config = dict(
    crop_scale_min=0.7,
    num_classes=9,
    widths=[128, 256, 512, 1024],
    optimizer='adamw',
    steps=6000,
    weight_decay=0.2,
)
Rows from block 9 of a small image classifier, named by matrix and row number. Rows with one number belong to one channel. Each number is 500 + 40 x the weight over its row's rms, rounded and kept within 0 to 999. All counts start at 0. Numbers have three digits each.
After each channel's rows are labels from the 100 images, of 14848, where the channel reaches its highest value: "strongest on" is what is common among them. Only what is clearly more common there than usual is listed. The data: Sentinel-2 satellite tiles (TerraMesh).
# r30: branch 2 reduce pointwise conv (model.blocks.9.r3.0.weight, 128x512x1x1), inputs 86-128
# b30: branch 2 3x3 conv (model.blocks.9.b3.0.weight, 192x128x3x3, transposed, each kernel summed), outputs 78-116

r30.59:482545513482478487505514463500500486501515484500521515483477498536511484541498517519486501501485473540494546486518485484497485469
b30.59:529517536490528547554548528525461522523533529510527496537502519520533504497505535494497560528556471458539453515535545
strongest on: trees; main land cover: trees; clouds

r30.32:495499517492503486493515447518469493487518492481495514492485500502505493501488497521495478485490468501474502490498470492496470465
b30.32:555504528529518532547534516496462560519534527536520507555531569519469583537538536526494546523551477472559448549532565
strongest on: crops; built area; main land cover: crops

r30.20:483543508482478484503509462495492484502511480499516509482475492534507482539496513519484498500484472541495545484518479484492487469
b30.20:531513533486529545552546529523457522529534528511534495545506520516531501494507531496495559527561471459535454518530552
strongest on: trees; main land cover: trees; clouds

r30.7:558474517557501519510494473494451558468507558478487486559501522470473500470465506475549481471543511473491472554493507551523477505
b30.7:475463470460506449463467505458516479500452450452495556477456505457426493456459470460446454464466576572466569482470455
strongest on: snow or ice; main land cover: snow or ice

r30.66:512484496507515481487499412523404511489497510481486509509500511479485498474450486491510483485507484486477478507488439510489484460
b30.66:579473497526483518536529477465454583496494510571496505548569582489456556541573515565460547515545497488575464572514548
strongest on: main land cover: water

r30.76:436509539433496504501536454511474435495540432494490507433475513506511475510485503531437492497428486509487512429493500433517464487
b30.76:532536552532475539544520487526430535460560535504466461513497547542423529530504552498543526515552459447534435503548549
strongest on: main land cover: rangeland

r30.28:532464511532486506490482516487492532476492532481464499533482499466497487461501478471526487479524508460496461531473506529505492519
b30.28:463488475462476469464458475486558458491472470450488587465450468477497467461456473452487459463467589602457605470473449
strongest on: snow or ice; main land cover: snow or ice

r30.103:499519422499413449471471497411533498542447498542491412498460441508431466509475482438496539538498470520534517497489446498426525486
b30.103:517458465442559465474463545450402498575473476531594476547550489469463357438537451539440485466487496490499496544459523
strongest on: flooded vegetation

r30.105:455498529449490490490526432504456453490532450488487498450471498496502477500472494526452486489445472500481501448489472451498465468
b30.105:544524547546498539554529501507449549494550533521500488529515564535420566549521553513528536521565471459545439529549560
strongest on: built area; crops; main land cover: built area

r30.21:442513546439496503508541460511485442493545441493497509440476516513513478516490511531442493495438483514488516437499499440519464498
b30.21:525536550521477541545525489530431532458564535498461469519492538541439528521499548493538531516553465453531446499548553
strongest on: main land cover: rangeland

r30.8:455519545450507494521542441515483454492545453488514515452490506515520494519476526537455489489452471517485521453518474453506461511
b30.8:528532551520508546550537520530461536491557540504489493536497545545451554524505551495522541526551475473541461513549564
strongest on: main land cover: rangeland

r30.90:441514545440495503510540462511489441495545439494499514439477515514512475519490514530444494497437482516488521436503504441520465499
b30.90:522537549518475541544523490533429529458564532498459462518489536539441524518497547490538532517550462450532443494547550
strongest on: main land cover: rangeland

r30.97:453511539449496492507536438509473451493539448488502510449482506509514487511476516531450487493445470513483513449507479452506462496
b30.97:536531552530500543555534510525453540486556541510490489532503553541443556531511552501523540521558476468543456518549559
strongest on: main land cover: rangeland

r30.46:490513419493420447471465511412552492529439492531490425491467434504442474506486480434491532529494466515526514492489454492424519488
b30.46:502460463433560457469461551465406485579483474515600473543534480469492355434527447529453467460467486476492485539455506
strongest on: flooded vegetation

r30.93:449546469448500527477484451537436451505478451503510534449502543547519499542492487492452508506447509539510545450501490449537494530
b30.93:498475469494463487490496472467390503459512477503449422486502488468436432491496473502437512497508439436494439456485509
strongest on: water; main land cover: water

r30.23:481496482481529523475478502526483483489480482493487510482520528494504510491508474481483496493486512499498498484483512481529475520
b30.23:500476474514404486481451389470490508425490484517427496470506490477468516511503481510475486461510508516511522466483502
strongest on: water; main land cover: water

r30.62:509505505511510511529525482507475512501513513496507524513508513489521511475493523510514504503511515510516488513514489512507499487
b30.62:531472473516459469463456451468534536487501471544506426523549514474498493511544482555502466474468420421510413536480490
strongest on: main land cover: crops; main land cover: water

r30.111:444515544441500499511540449512477441493544441491504513441480511512514483519483517532445491493438478515486518438509489443514463502
b30.111:528536552522490543552532502529440536472559540503473478526495542544438538524503550495530536521555473465537454506550556
strongest on: main land cover: rangeland

r30.1:439528474438477522461485439525408440505483438504492511438481532523496476528502474495441501500431506524498529438486504439531492468
b30.1:514469479499435486503491442487328512425526485507430434499506520472428480502503475505463513505549461453508448469490530
strongest on: main land cover: trees; main land cover: water; clouds

r30.30:483505438487562569477440521634506486477432488482487599485534588503566516491554471528487488486487552504496498487481555487586459600
b30.30:500495495504406506501479386490509508415487502521426490469510483496474514507505499505478511476489497497509507464497501
strongest on: water; main land cover: water

r30.114:492515428495415444466468500402539491531450492532487413494464435509429472509477476431494530528494465513525518494485445493417524481
b30.114:509456460434554458468457542464399494571474473523594475554546483467476360434535445540444474454476486483497490537452514
strongest on: water; flooded vegetation

r30.81:446512543440495504502535465505486443494541443496490501442474515509506475518486504524448492498440482512489517441491503444520464480
b30.81:525540548531483538547522494528430537469566532502470458514496542538443533528503548497546526518550457442534429500547546
strongest on: main land cover: rangeland

r30.24:559475518559499525512493465497445558474508560481485482556502521468464501468462505473549487476541513476494474553492511547527480501
b30.24:482457469457500446468468496452514483496448448459500559474463504458427486456463471465441455461460580575473567479470456
strongest on: snow or ice; main land cover: snow or ice

r30.100:483502429483465449479461546435588484520442480522503439481507440506448514502502487421484520518489478504516504484501448484426525490
b30.100:461481482456563468474470556477468439579477474485598542526506436486483398456500469510459454462465568578446595505474513
strongest on: water; main land cover: water; flooded vegetation

r30.61:483512530480503477513529447512478483488531486484510513481489498512509494511483516525482482488482455512480510483514468483492467493
b30.61:541517539521524539547538528515471547516546534518517506552513558531473574528521541510505545525551477475550455534536569
strongest on: crops; main land cover: crops; built area

r30.58:500519425498408445472473489405527498537452498540493403499460434510418467511463485425497538536500468518530520498492436498420525487
b30.58:517458465444554467479466537454409495571471483532595476556554485471447355441544451545431487464498497491494494545460524
strongest on: flooded vegetation

r30.117:508482500506512484488501420523417508490503508482487508504493510482484496478459486495506479486500481484475482505490443504496481455
b30.117:578471498527491521540527483465456579504496511567508500550569582488461565538572516564461547515542493488575464572513548
strongest on: main land cover: water

r30.48:489503521490501482496518448517472492488521492485496512490486502507507489504487500521493482488492465504477504490499470493493471473
b30.48:553507532527518536552535518501462556517534529532520507552526567522471579533532539522496547520550478474561452545536565
strongest on: crops; built area; main land cover: crops

r30.107:462537481463493509480491446527450464506488466504508534464496526533521496535502491508465506506460498537506539463505493462522503513
b30.107:514478479485451490503502462476390510441500485506441421492499500472449426483493479497438529507517437437514437463492520
strongest on: water; main land cover: water; clouds

r30.2:497500513495506486494514450521473496486512499481494517495490505501507491499489496520495478482496468501476500494498466496497469470
b30.2:558503529529518534548534513494466562521529526540522505553534571518473581538541537530492547521546476471564448551533564
strongest on: built area; crops; main land cover: crops

r30.74:497519423498413447471468500403537496538447497539488406498465437510424470511475479429495537534499468517531517496487444496423525484
b30.74:515456461435554462473464540458404495572475476526593473556547489467462354435536447538436483460484493487497493540457518
strongest on: flooded vegetation

r30.37:538472513540489516502486513494486541464498539472479497538492513472486490470497496463534478467532513468492470537487513533522485523
b30.37:465475470457492454460465489473542464496466456448492580469450480464477489458452471453475455463469583595457596471467449
strongest on: snow or ice; main land cover: snow or ice

r30.39:497501512496509481500514448523468495484514498481501518495494505505508497504490503525499477482493464501474502496506469496493470474
b30.39:556504529532521536544537518497472559521532528540520498554534569521473583539542537529493547524545467466559441552532566
strongest on: crops; built area; main land cover: crops

r30.18:506548515505523467545527493509542505514523505513556532507517484538541526543505554543509512515511470547510548508560460507471504557
b30.18:527526543511552548547556559524520531537509516498509510531486528535493505516489554484497562545501487501563486513542558
strongest on: main land cover: crops

r30.56:486453472487518493450461509522543486512463485513458526486505497464540501465527442514487510513486488449502461486455512486501505498
b30.56:502501499522380514510469380504497504407505515504424523481502505503490521524504504505507496489526521526508518484509500
strongest on: water; main land cover: water

r30.53:479448467478520496444465499525518478512465475511452529477504501455539496458523439519478506508477494441499451479449509479507506488
b30.53:506499500524382513512476379498485505405501514506425517479503511501478525526505506505498500491528517522509515483510503
strongest on: water; main land cover: water

r30.4:493504518492506478503518448519471494485519494483503520493490500504509495505489504523494480486491460505476506492505466492492469480
b30.4:553507531527522535546537521502471557520535528533519504553526568523472580536534538523497548524548474470557447546534567
strongest on: crops; built area; main land cover: crops