config.yaml
image_size: 32
crop_scale_min: 0.7
horizontal_flip: false
translate: 0.06
targets: ["main land cover"]
depths: [4, 4, 4, 4]
stem: "deep"
learning_rate: 0.0037
beta1: 0.9
beta2: 0.95
max_steps: 6000
batch_size: 256
epochs: 10.6
weight_decay: 0.2
Rows from block 9 of a small image classifier, named by matrix and row number. Rows with one number belong to one channel. Each number is 128 + 32 x the weight over its row's rms, rounded and kept within 0 to 255. All counts start at 0. Numbers have three digits each.
After each channel's rows are labels from the 100 images, of 14848, where the channel reaches its highest value: "responds to" is what is common among them; "colour at peak" is the nearest of a few named colours to the mean colour under the peak. Only what is clearly more common there than usual is listed. The data: Sentinel-2 satellite tiles (TerraMesh). In brackets: how many of the 100.
# r30: branch 2 reduce pointwise conv (model.blocks.9.r3.0.weight, 128x512x1x1), inputs 86-128
# b30: branch 2 3x3 conv (model.blocks.9.b3.0.weight, 192x128x3x3, transposed, each kernel summed), outputs 78-116

r30.80:175106143175127142137123109123087175103133176111114119175127141104108128100102129108169116109163137104124105172122134168149113134
b30.80:112099104099124088099100125093142112123090086092122175109095133093073120097098106097087094095100189189103184114104085
responds to: snow or ice (82); main land cover: snow or ice (75)
colour at peak: white (57)

r30.88:140148153139140132167163104143128142133159142127159169140140141141165152137121167155139132134141131152139144142164117139141126173
b30.88:132142136146095138127145109133185150098132107133081055114125107128138100146125154133152154148076052048150052111150116
responds to: water (77); main land cover: water (65)
colour at peak: black (59)

r30.13:176103140174128142136120095121074175112131175117108114177123143096102127093087128106171122115161134102128098174119125170146118131
b30.13:116099107100110091107101106088145120116086092100116175099103138097067115102104110105082099092103188188112180118110088
responds to: snow or ice (75); main land cover: snow or ice (66)
colour at peak: white (45)

r30.0:176107143175126140133120112120087175104130178111112117177123140102110125101104127106167115108164137106125105174118136171146118135
b30.0:111100106099117092099097114094151113123090087092123177100097129098082109100101108101094091091094189187103181115105083
responds to: snow or ice (84); main land cover: snow or ice (77)
colour at peak: white (63)

r30.38:157109135155117139128112133125114157101121157108110122158119140107110120104124120092152115105149137105121107156115141152144116147
b30.38:100106103093126093096097121106162100132098095088129195103090109101111110091093102092108089098100200207095210104101092
responds to: snow or ice (82); main land cover: snow or ice (77)
colour at peak: white (76)

r30.101:104151106105131144113115092153091106133110106131132155104133156147144133145126119125105134133100138153141149104130123103151136160
b30.101:129110106126089115119117098098075134089125111135087070116134115103079070125129107133079135123124079080126081104121131
responds to: water (87); main land cover: water (76)
colour at peak: black (87)

r30.65:136130133135132135150148112133106136128140136126132145136132138119142136109124145135135132128132140136141119135140121135135130118
b30.65:153116110147098107101092094114164158119134113164132063149166143111125130140163116172132098108104064064135059157114123
responds to: main land cover: crops (46); main land cover: water (32)
colour at peak: black (46)

r30.29:074146089077125157101104091163071076129100077130127145077131169142126120146137112112080132132074151147131148074121138077166128129
b30.29:127100105125079105122112086101016129075129113136071092110132126097051108123126100134072125119143114114123116093109132
responds to: water (97); main land cover: water (94)
colour at peak: black (51)

r30.91:161105140160121142127116136118107160101127160111109121160119134103117121104123119099155113108152136102122103159113140155139116140
b30.91:100111106095120092099096116106167100127099096090128190106090108103109105095094107095106091096097198203094203106104086
responds to: snow or ice (84); main land cover: snow or ice (78)
colour at peak: white (76)

r30.63:120145061123177186114061154203151125111056125114131173123171216145156155139158113133124120116127170146129140123128162124204101176
b30.63:120124115127055124118104053117123128059114123134066109100129113119102134128126120127108126107111120120124124099118118
responds to: water (95); main land cover: water (93)
colour at peak: black (62)

r30.35:150128107151148142152124129143141152122113151127139170152148141121176150105142145163152132127152143137144117152143138152142121152
b30.35:138095109102129098099092122102123152140132096144149072163146124107148119100141104148135105098070050032130016132099127
responds to: snow or ice (99); main land cover: snow or ice (81)
colour at peak: grey (56); pink (26)

r30.127:176106143174128144137122100123082174109134175114114115174128142102104130102095130108166119111161135105127104173123129168149112133
b30.127:114093100097127087100104122091138117126086088097123172110098137092064124096101105100081092098100190187106182115105094
responds to: snow or ice (81); main land cover: snow or ice (72)
colour at peak: white (52)

r30.83:170107126168121139130101114129083170107112171113109118169124140104097124102103122090163119108156136107127105168116136163146114142
b30.83:115096105086130092103101124093154123137088090096137190102101131100087088089101103102091093093088204198116195115104091
responds to: snow or ice (69); main land cover: snow or ice (62)
colour at peak: white (47)

r30.14:162113132163151128150124074143060164121132166123125111160147138097086141094076147110157123120153115120124104160136109157133112130
b30.14:168088107121112097127126118071073183092106106144107139129142211097056135119145108138079136126137153133167117167116138
responds to: snow or ice (65); main land cover: snow or ice (49)
colour at peak: grey (64)

r30.43:165110137161149122149130080128058164128136164131119112162142126097102136097080141119158131126153118115133103160131111157121119113
b30.43:162102109142089108127113079088079177087123117140098123166141203107044145134141112138080126124129153136156105159119141
responds to: snow or ice (71); main land cover: snow or ice (52)
colour at peak: grey (67)

r30.42:161105134160119141133114129126109159101123160108112121163119143106110123101119125094155116103152137103121104158118140157144114148
b30.42:103109106091125091097100120106161105130096094089127192105090113101107109091091105092105092096099198203098204108105086
responds to: snow or ice (82); main land cover: snow or ice (77)
colour at peak: white (76)

r30.17:176103142175121144129118125117093176105129173111108121174122136100113122100112125101168114110162141103125102173117138170145116136
b30.17:106106107093118091105098112098154108123092094092129179100096123099097101093099106099095094092090191191097189114106084
responds to: snow or ice (84); main land cover: snow or ice (78)
colour at peak: white (71)

r30.116:116080104116145126080099131146153119138102116137082148119129127087160124089146072142117134139115123075132083116077136114129130120
b30.116:130133132148034143141111030132121130057131144133068142110130133135114151150132136131131131125150140144133139113140128
responds to: water (96); main land cover: water (93)
colour at peak: black (72)

r30.12:174111141175137137142126081121066174119136177124117109174139133106103135103076137114170128121161129114132106172126119166135117118
b30.12:128085093109126077093104127081110135122095081106118159130111160087051132105111095113075093104108176170120157127096114
responds to: snow or ice (76); main land cover: snow or ice (62)
colour at peak: white (29)

r30.112:167104140166121144130118126120103166102128165109109123166121140102111122100119124100161114104155138103120102166117139161144116141
b30.112:103106105095118090102098116102158106121093093090124184103094118099101112095093107094098092095098193198098196109106082
responds to: snow or ice (81); main land cover: snow or ice (76)
colour at peak: white (72)

r30.87:155107137154119138127111139123115154104121157109108125156121135106116121104123118097152113106150137104123105156114137153138117145
b30.87:099108104093125093094096121109169099131100095089124198099089106101115108090093102094113089097101198206097209104101092
responds to: snow or ice (82); main land cover: snow or ice (77)
colour at peak: white (76)

r30.47:135133137137135134150148114141134135123141137122134162137129141123163136112130144157138128125136135137137122135142117135137128132
b30.47:141108102130108097090098106106164150128125095149140070138152122103133092125151108157132105110079054050133047144109104
responds to: main land cover: water (40)
colour at peak: black (46)

r30.122:138135149138135133132142141143178139123141139121129157140131142132164136121150129148142125125140133140131127140133120141136133144
b30.122:121109094122103097091098102105178126121115093131129104107134094095119069122129105138123106112077098096113101121110090
responds to: water (71); main land cover: water (55)
colour at peak: black (51)

r30.34:176115142176134137138124093123074174117136178122122106176138135109101135114083133107169124119161131116130116172126122169135117118
b30.34:122085094105128081090100129082114129126088080102123165120110145085052124098107097113077086102099179173112164121097112
responds to: snow or ice (80); main land cover: snow or ice (68)
colour at peak: white (41)

r30.109:134130134137134136153149114132106135128139137126133147138135137118143135108124146133137132131135139137142118137139119135136129120
b30.109:153112109143098107099093092113161157118133111164135063152167140109126131136163114172129098109103064066134059158114122
responds to: main land cover: crops (43); main land cover: water (35)
colour at peak: black (47)

r30.98:167111135169149124147124080129059166128132170134120106167144127100098140098075139114165134131159122115136104165131109162122121117
b30.98:154092100127097094109106098082077168095111099129099141152137190094045140122139101135074114112123167149147126154108130
responds to: snow or ice (74); main land cover: snow or ice (57)
colour at peak: grey (62)

r30.94:131093125131113121107110168110187132124112129125105131132113114110140118107164099111131127123133124091127101134105142132122134140
b30.94:094141127127059137121094061143170099073128134101078160091096083133144136129098131099148105110128151162111170090134108
responds to: snow or ice (77); main land cover: snow or ice (75)
colour at peak: white (72)

r30.40:166117129165147126148120077130055164131129167133125110163150131107088143105075141104161135134154117121138110161131109159129115119
b30.40:159092098129115091113107112072071179113112098140123123147143196093065124123143101141085115121116144129159111157107130
responds to: snow or ice (72); main land cover: snow or ice (53)
colour at peak: grey (67)

r30.27:139149095140160170140112134164134140130100140127140166142163178147160156134147134146141134134139168154144140142143141140170136152
b30.27:131118103123084111104098085115130141100128111142109071125144123108114112122141109146122110103093069062119061132109107
responds to: snow or ice (46); main land cover: snow or ice (43); main land cover: water (29)
colour at peak: white (35)

r30.108:085158106085120144102115083153073088131113088130131151086120156155136119158132113124089130132082133156132160087123127086156124134
b30.108:136105113117087117132126089111015134077139116133074070123130130106075088117125108128080145131149091088133084096119145
responds to: water (96); main land cover: water (92)
colour at peak: black (66)

r30.82:173104141174130141136124104123086173104133174113112117175128139099111130098097131113167115110163134103125100171121129167144111131
b30.82:112102105101127087100101126099145110122092093088123169121094136096069124099095107094082093101108191189096186117103089
responds to: snow or ice (81); main land cover: snow or ice (73)
colour at peak: white (52)