{"model": "image classifier", "dataset": "Sentinel-2 satellite tiles (TerraMesh)", "train_examples": 145000, "image_size": 32, "crop_scale_min": 0.7, "horizontal_flip": false, "translate": 0.06, "targets": ["main land cover"], "num_classes": 9, "arch": "inception", "norm": "batchnorm", "hidden_act": "gelu", "depths": [4, 4, 4, 4], "kernel_size": 3, "stem": "deep", "widths": [128, 256, 512, 1024], "label_smoothing": 0.05, "loss": "cross_entropy", "init": "trunc_normal_002", "optimizer": "adamw", "learning_rate": 0.0037, "beta1": 0.9, "beta2": 0.95, "eps": 1e-10, "max_steps": 6000, "batch_size": 256, "epochs": 10.6, "lr_schedule": "linear", "final_lr_fraction": 0.1, "warmup_steps": 300, "weight_decay": 0.2}
Rows from block 10 of a small image classifier, named by matrix and row number. Each number is 500 + 50 x the weight over its row's rms, rounded and kept within 0 to 999. All counts start at 0. Numbers have three digits each.
After each channel's rows are labels from the 100 images, of 14848, where the channel reaches its highest value: "strongest on" is what is common among them; "lies over" is the class under the peak. Only what is clearly more common there than usual is listed. The data: Sentinel-2 satellite tiles (TerraMesh).
# r30: branch 2 reduce pointwise conv (model.blocks.10.r3.0.weight, 128x512x1x1), inputs 416-467

r30.102:515504528493546440434550456487450498515466521464509437507497449525478514519548545546428505472530479489492500434477504508496508466497427489570498442477497587
strongest on: clouds; main land cover: trees
lies over: trees

r30.21:518556507555513495527519543542527507496494504499516517509550553522547501533523549519499560500544529530533524547469531534448438517540443536531522438555530528
strongest on: water; main land cover: water
lies over: water

r30.44:512524504525517475539508548516545529464478490497501532525520575530523510524528564502470539505549491496485497541452508499386393499491415487544573427532495563
strongest on: water; main land cover: water; clouds
lies over: water

r30.66:499492506492482472492511509484506507453475490485483489521489538524485511499506541507449515498531454458445454492445469471435449480451425444521551432499461556
strongest on: clouds; main land cover: water
lies over: water

r30.121:512508526497539435437541456487452497505462520464499438502498455525482510514543540534421511472525483489491496462464507510494505453500413489579499423475501596
strongest on: clouds
lies over: trees; water

r30.55:430474450462455431491445464454482462428455442464434489462465469455448456431462450442457486439433487486495479578474483492538541381509467506510421450412486498
strongest on: main land cover: crops; main land cover: water
lies over: crops; water

r30.0:488491513504547506495542525517509517569518505508541495523498529506521499489526553538504485512491560549497493484397572570408406616521422488493671443646537556
strongest on: snow or ice; main land cover: snow or ice
lies over: snow or ice

r30.92:474494466497517448441504480502453457520470458441494440458492476459499446469513512505451480445466525502463452584388532516413415504498390465512606402567499560
strongest on: snow or ice; main land cover: snow or ice
lies over: snow or ice

r30.59:468448474446499405435500437449453462458441467441465437462443443482442465486501507497417434437500491488474479461485506478480484441478446472540476452431494575
strongest on: clouds; main land cover: trees
lies over: trees

r30.52:456472454483499477454506458486453466503470451456485455466478472467488444463496512507463466474464533518479470518384537517439435538502397475485635405590507514
strongest on: snow or ice; main land cover: snow or ice
lies over: snow or ice

r30.26:436427465418455492475470466420466514449485454503465479502423450487417487449454488466492410510458513513517506568432531528513522342536420520600457412416525599
strongest on: water; main land cover: water
lies over: water

r30.30:426506442504452419476436447496466447435425444443428472434503460431497440430460433436435512418431464460459445595498460465526527390481466470486461453436460478
strongest on: main land cover: crops; main land cover: water
lies over: crops; water

r30.94:495443503438522434454529469441478487491467492470476460483435473509436504496526525522442429478512467478473480385502485483516525488471459473541483474470481560
strongest on: clouds; main land cover: trees
lies over: trees

r30.27:456483457490498459451498464492450463508470453451484448459484468458490440458500504499453473457458529509462456553382534512423422522499388465496615397577501534
strongest on: snow or ice; main land cover: snow or ice
lies over: snow or ice

r30.33:430480455464453470534450502450538485425479442498435532478468514467450468425462463441498486491433486488499487577485492499544549305512456505538386454353494529
strongest on: main land cover: water
lies over: water

r30.36:496475476467461491512474520465509468453475471485476504456468528458479475471481479473507497486472478468443428662507468478512515425481454450502547433498469500
strongest on: crops; main land cover: crops; built area
lies over: crops

r30.3:511518505518514472530512535512535524467478487493507522524514565526521511520526558503470528503547488490476490521457503491404409505483425476538584439533493562
strongest on: water; clouds; main land cover: water
lies over: water

r30.123:458471458482499471453504461482453464508472454457488451465472472466485445463499511506462463470461533512473463531377534519425424533501387471490623394587501522
strongest on: snow or ice; main land cover: snow or ice
lies over: snow or ice

r30.53:424472446463447439491440459455480464423453438467428489459469466455454452424455454432461486448430485484489477562486482488534539378504476500511404460403486499
strongest on: main land cover: water
lies over: crops; water

r30.76:462485453490502446440496461492440454504465452441483436451489465458492436465501502497444479443462515494453442561388520502421422507492389453488592397560486528
strongest on: snow or ice; main land cover: snow or ice
lies over: snow or ice

r30.45:489573508561451473536446544548528507453468513490476526509565572507559511484465508440462587491501413414431423530464418424477474406443433452477461426497421472
strongest on: water; main land cover: water
lies over: water

r30.89:470479456489512446437505467486444450514463453442495435452483466460485440473511512506444468440471512492449437579385516501416414502489387453495593392558487536
strongest on: snow or ice; main land cover: snow or ice
lies over: snow or ice

r30.11:482499473506520439444503492504454450531476465439496438459501483459506444467518503505444487433464526507463452589389537522413414502506394467520591404565504574
strongest on: snow or ice; main land cover: snow or ice
lies over: snow or ice

r30.24:464431472426474481478485489423486494458487460493465483489423473490424488463478489480476420504469513512504493534430528512523536379524427511603444417429517604
strongest on: water; main land cover: water
lies over: water

r30.73:454475461490496468458499469490457466509471459458488455465480476464492450456492508499461472472459537517474468528378538525424423538503393475493635399594508529
strongest on: snow or ice; main land cover: snow or ice
lies over: snow or ice

r30.18:496524491517490470506508518514510490479475491485489501491518529512521487512505527511488530479523523526527522508466517525477463519531459532513510453547527498
strongest on: water; main land cover: water
lies over: water

r30.70:489439500435503445463517479437477495487469490473475467486435468504432506486510512507442429487495487491484479472466508505517525436502430488586485429464501597
strongest on: clouds
lies over: trees

r30.88:493495515481523444451529464477461512497463506472488461497489457517468512499528527522438498484509490497499499465468514513497506439507412496588492423466508600
strongest on: clouds
lies over: trees

r30.99:439428463419457449466469446424456494452453452477460480483424442482422477458464475463462404475465510513511501533460528513496508377524440511596476428428518602
strongest on: clouds; main land cover: water
lies over: water

r30.9:494488505484482470486509508476500516445472494488482483522482532523481516497503546502447515495526465471459465513436481484442451459470406456548539419493476572
strongest on: water; clouds; main land cover: water
lies over: water

r30.56:455476449482495454444495456484444457499462449442480443454479465456482435461492502494449465452459521498458447554381519502427425512491388460488604393564489519
strongest on: snow or ice; main land cover: snow or ice
lies over: snow or ice

r30.38:485587503573458469537444550561527498451460507479471523497578576502568503484466506438456594476500418418443429526471421427483485407449442458470461432498425464
strongest on: water; main land cover: water
lies over: water

r30.28:488484504476514414432518450470464480480449496447473437484477446504460491493519521512414489455507471472465469471459488477493502437472425465559470423453481582
strongest on: clouds; main land cover: water
lies over: trees; water

r30.103:424490457485439503531448512478527514420493439516428533499486509481467484421449464436506491525437483487490479607478494490533549268503452498568394438355494564
strongest on: main land cover: water
lies over: water