config.yaml
image_size: 32
horizontal_flip: false
targets: ["main land cover"]
norm: "batchnorm"
epochs: 10.6
final_lr_fraction: 0.1
Rows from block 6 of a small image classifier, named by matrix and row number. Rows with one number belong to one channel. Each number is 50 + 12 x the weight over its row's rms, rounded and kept within 0 to 99. All counts start at 0.
After each channel's rows are labels from the 100 images, of 14848, where the channel reaches its highest value: "peak on" is the class under the peak; "top examples" is what is common among them. Only what is clearly more common there than usual is listed. The data: Sentinel-2 satellite tiles (TerraMesh).
# r30: branch 2 reduce pointwise conv (model.blocks.6.r3.0.weight, 64x256x1x1), inputs 43-85
# b30: branch 2 3x3 conv (model.blocks.6.b3.0.weight, 96x64x3x3, transposed, each kernel summed), outputs 48-95

r30.30:64 61 62 70 55 64 69 61 60 41 46 39 67 69 59 62 62 64 62 64 63 84 48 64 55 64 76 60 60 64 56 62 51 48 52 44 59 65 52 63 39 52 47
b30.30:48 37 22 37 59 58 62 35 21 48 61 40 59 21 48 38 57 21 47 24 57 46 58 61 60 47 46 60 59 56 59 35 46 22 46 63 38 59 62 50 59 60 49 47 42 46 51 64
peak on: snow or ice
top examples: snow or ice; main land cover: snow or ice

r30.6:60 53 54 74 54 53 73 53 58 48 75 47 53 73 52 57 57 55 53 59 55 66 49 51 47 38 60 40 53 42 36 49 35 46 38 45 47 67 61 38 51 36 51
b30.6:56 33 23 37 55 51 55 33 27 57 56 35 56 16 56 37 53 25 58 24 54 58 55 55 54 57 34 56 55 52 55 29 59 22 58 57 36 55 55 42 55 55 41 58 39 57 50 57
peak on: water
top examples: water; flooded vegetation; main land cover: water

r30.39:58 54 55 72 55 54 72 53 59 47 73 45 55 72 53 59 57 56 53 60 55 68 49 53 48 37 61 40 53 45 35 51 34 47 37 42 48 63 60 38 50 34 50
b30.39:57 34 21 36 54 51 55 32 26 56 56 35 55 16 55 37 53 24 57 24 54 57 54 55 53 56 35 55 54 52 55 29 57 21 57 56 36 54 56 42 54 55 41 58 40 57 50 58
peak on: water
top examples: water; flooded vegetation; main land cover: water

r30.22:58 54 54 72 55 53 72 53 58 48 75 46 55 72 53 57 56 56 54 59 55 67 48 52 47 38 60 39 52 44 35 49 34 46 37 43 47 63 60 38 51 34 49
b30.22:57 33 22 36 54 51 55 32 27 57 55 35 55 16 56 37 52 25 57 24 53 58 54 55 53 57 34 55 54 52 55 29 58 22 58 56 36 54 55 42 54 54 40 59 40 57 49 57
peak on: water
top examples: water; flooded vegetation; main land cover: water

r30.17:43 21 22 43 57 21 44 21 50 61 41 57 21 44 23 48 42 24 20 42 22 60 40 37 43 48 62 38 36 45 36 33 35 39 42 43 35 50 60 42 53 38 46
b30.17:52 49 42 49 28 24 28 44 56 53 31 50 29 41 52 46 33 54 52 50 41 51 35 33 31 52 46 31 29 31 37 49 51 40 51 36 46 28 33 56 34 30 55 51 56 51 40 40
peak on: snow or ice
top examples: snow or ice; main land cover: snow or ice

r30.40:24 38 39 52 83 38 52 38 65 66 51 55 40 50 39 62 24 40 39 23 39 64 49 50 53 64 59 58 51 55 57 48 52 55 58 51 46 43 59 58 54 56 57
b30.40:60 53 50 49 35 47 39 33 52 60 30 52 35 49 59 49 33 52 61 52 27 60 31 28 35 60 50 30 34 34 27 51 61 56 59 28 60 34 28 54 33 29 54 60 53 59 38 25
peak on: snow or ice
top examples: snow or ice; main land cover: snow or ice

r30.18:62 55 55 74 55 55 74 55 59 46 69 45 55 74 53 59 60 57 54 62 56 71 45 52 45 38 62 42 53 44 38 51 36 45 38 41 48 63 62 39 50 35 49
b30.18:56 32 21 37 55 53 57 36 25 56 57 34 56 17 55 37 54 24 56 23 56 57 56 57 54 56 36 57 55 53 56 29 57 22 57 59 36 55 57 43 55 57 41 58 40 57 50 59
peak on: water
top examples: water; flooded vegetation; main land cover: water

r30.20:65 54 56 76 55 56 75 54 58 46 66 46 57 76 54 58 62 57 54 64 55 74 44 52 45 40 63 47 54 43 41 51 41 45 43 41 48 66 61 40 48 41 47
b30.20:57 32 22 38 56 54 59 39 24 56 59 34 57 19 55 37 55 24 56 24 57 55 56 59 56 56 37 58 56 54 57 29 56 24 57 61 37 56 60 43 57 58 42 58 39 57 51 61
peak on: water
top examples: water; flooded vegetation; main land cover: water

r30.1:23 38 38 51 80 37 51 37 63 65 49 57 37 50 38 58 27 40 38 21 39 61 51 48 54 62 64 58 50 55 56 47 53 55 58 53 47 46 60 55 53 56 59
b30.1:60 53 51 48 32 43 37 39 56 60 31 52 32 53 59 50 31 56 60 54 32 61 31 31 33 60 51 31 31 32 29 52 60 57 60 32 62 32 31 54 34 31 55 60 56 59 38 31
peak on: snow or ice
top examples: snow or ice; main land cover: snow or ice

r30.33:42 23 24 43 70 24 45 22 59 66 40 59 23 44 23 55 40 24 23 40 24 60 45 41 46 51 64 43 42 47 42 38 39 46 45 49 39 47 62 47 54 42 52
b30.33:53 52 49 48 28 37 34 42 53 54 30 52 29 47 54 51 32 53 54 51 34 53 31 29 32 53 49 29 29 31 31 52 53 48 52 32 53 28 30 56 32 29 55 53 54 52 37 33
peak on: snow or ice
top examples: snow or ice; main land cover: snow or ice

r30.57:21 40 41 52 79 41 54 41 63 63 52 54 43 50 41 58 24 44 41 19 43 65 49 48 53 62 59 60 50 56 59 47 56 55 61 51 46 42 58 58 53 60 58
b30.57:62 54 52 49 35 45 36 37 55 62 32 53 35 53 61 49 32 55 63 54 30 62 31 32 33 63 51 31 34 32 29 53 62 59 62 31 63 35 31 54 33 32 54 63 54 61 36 29
peak on: snow or ice
top examples: snow or ice; main land cover: snow or ice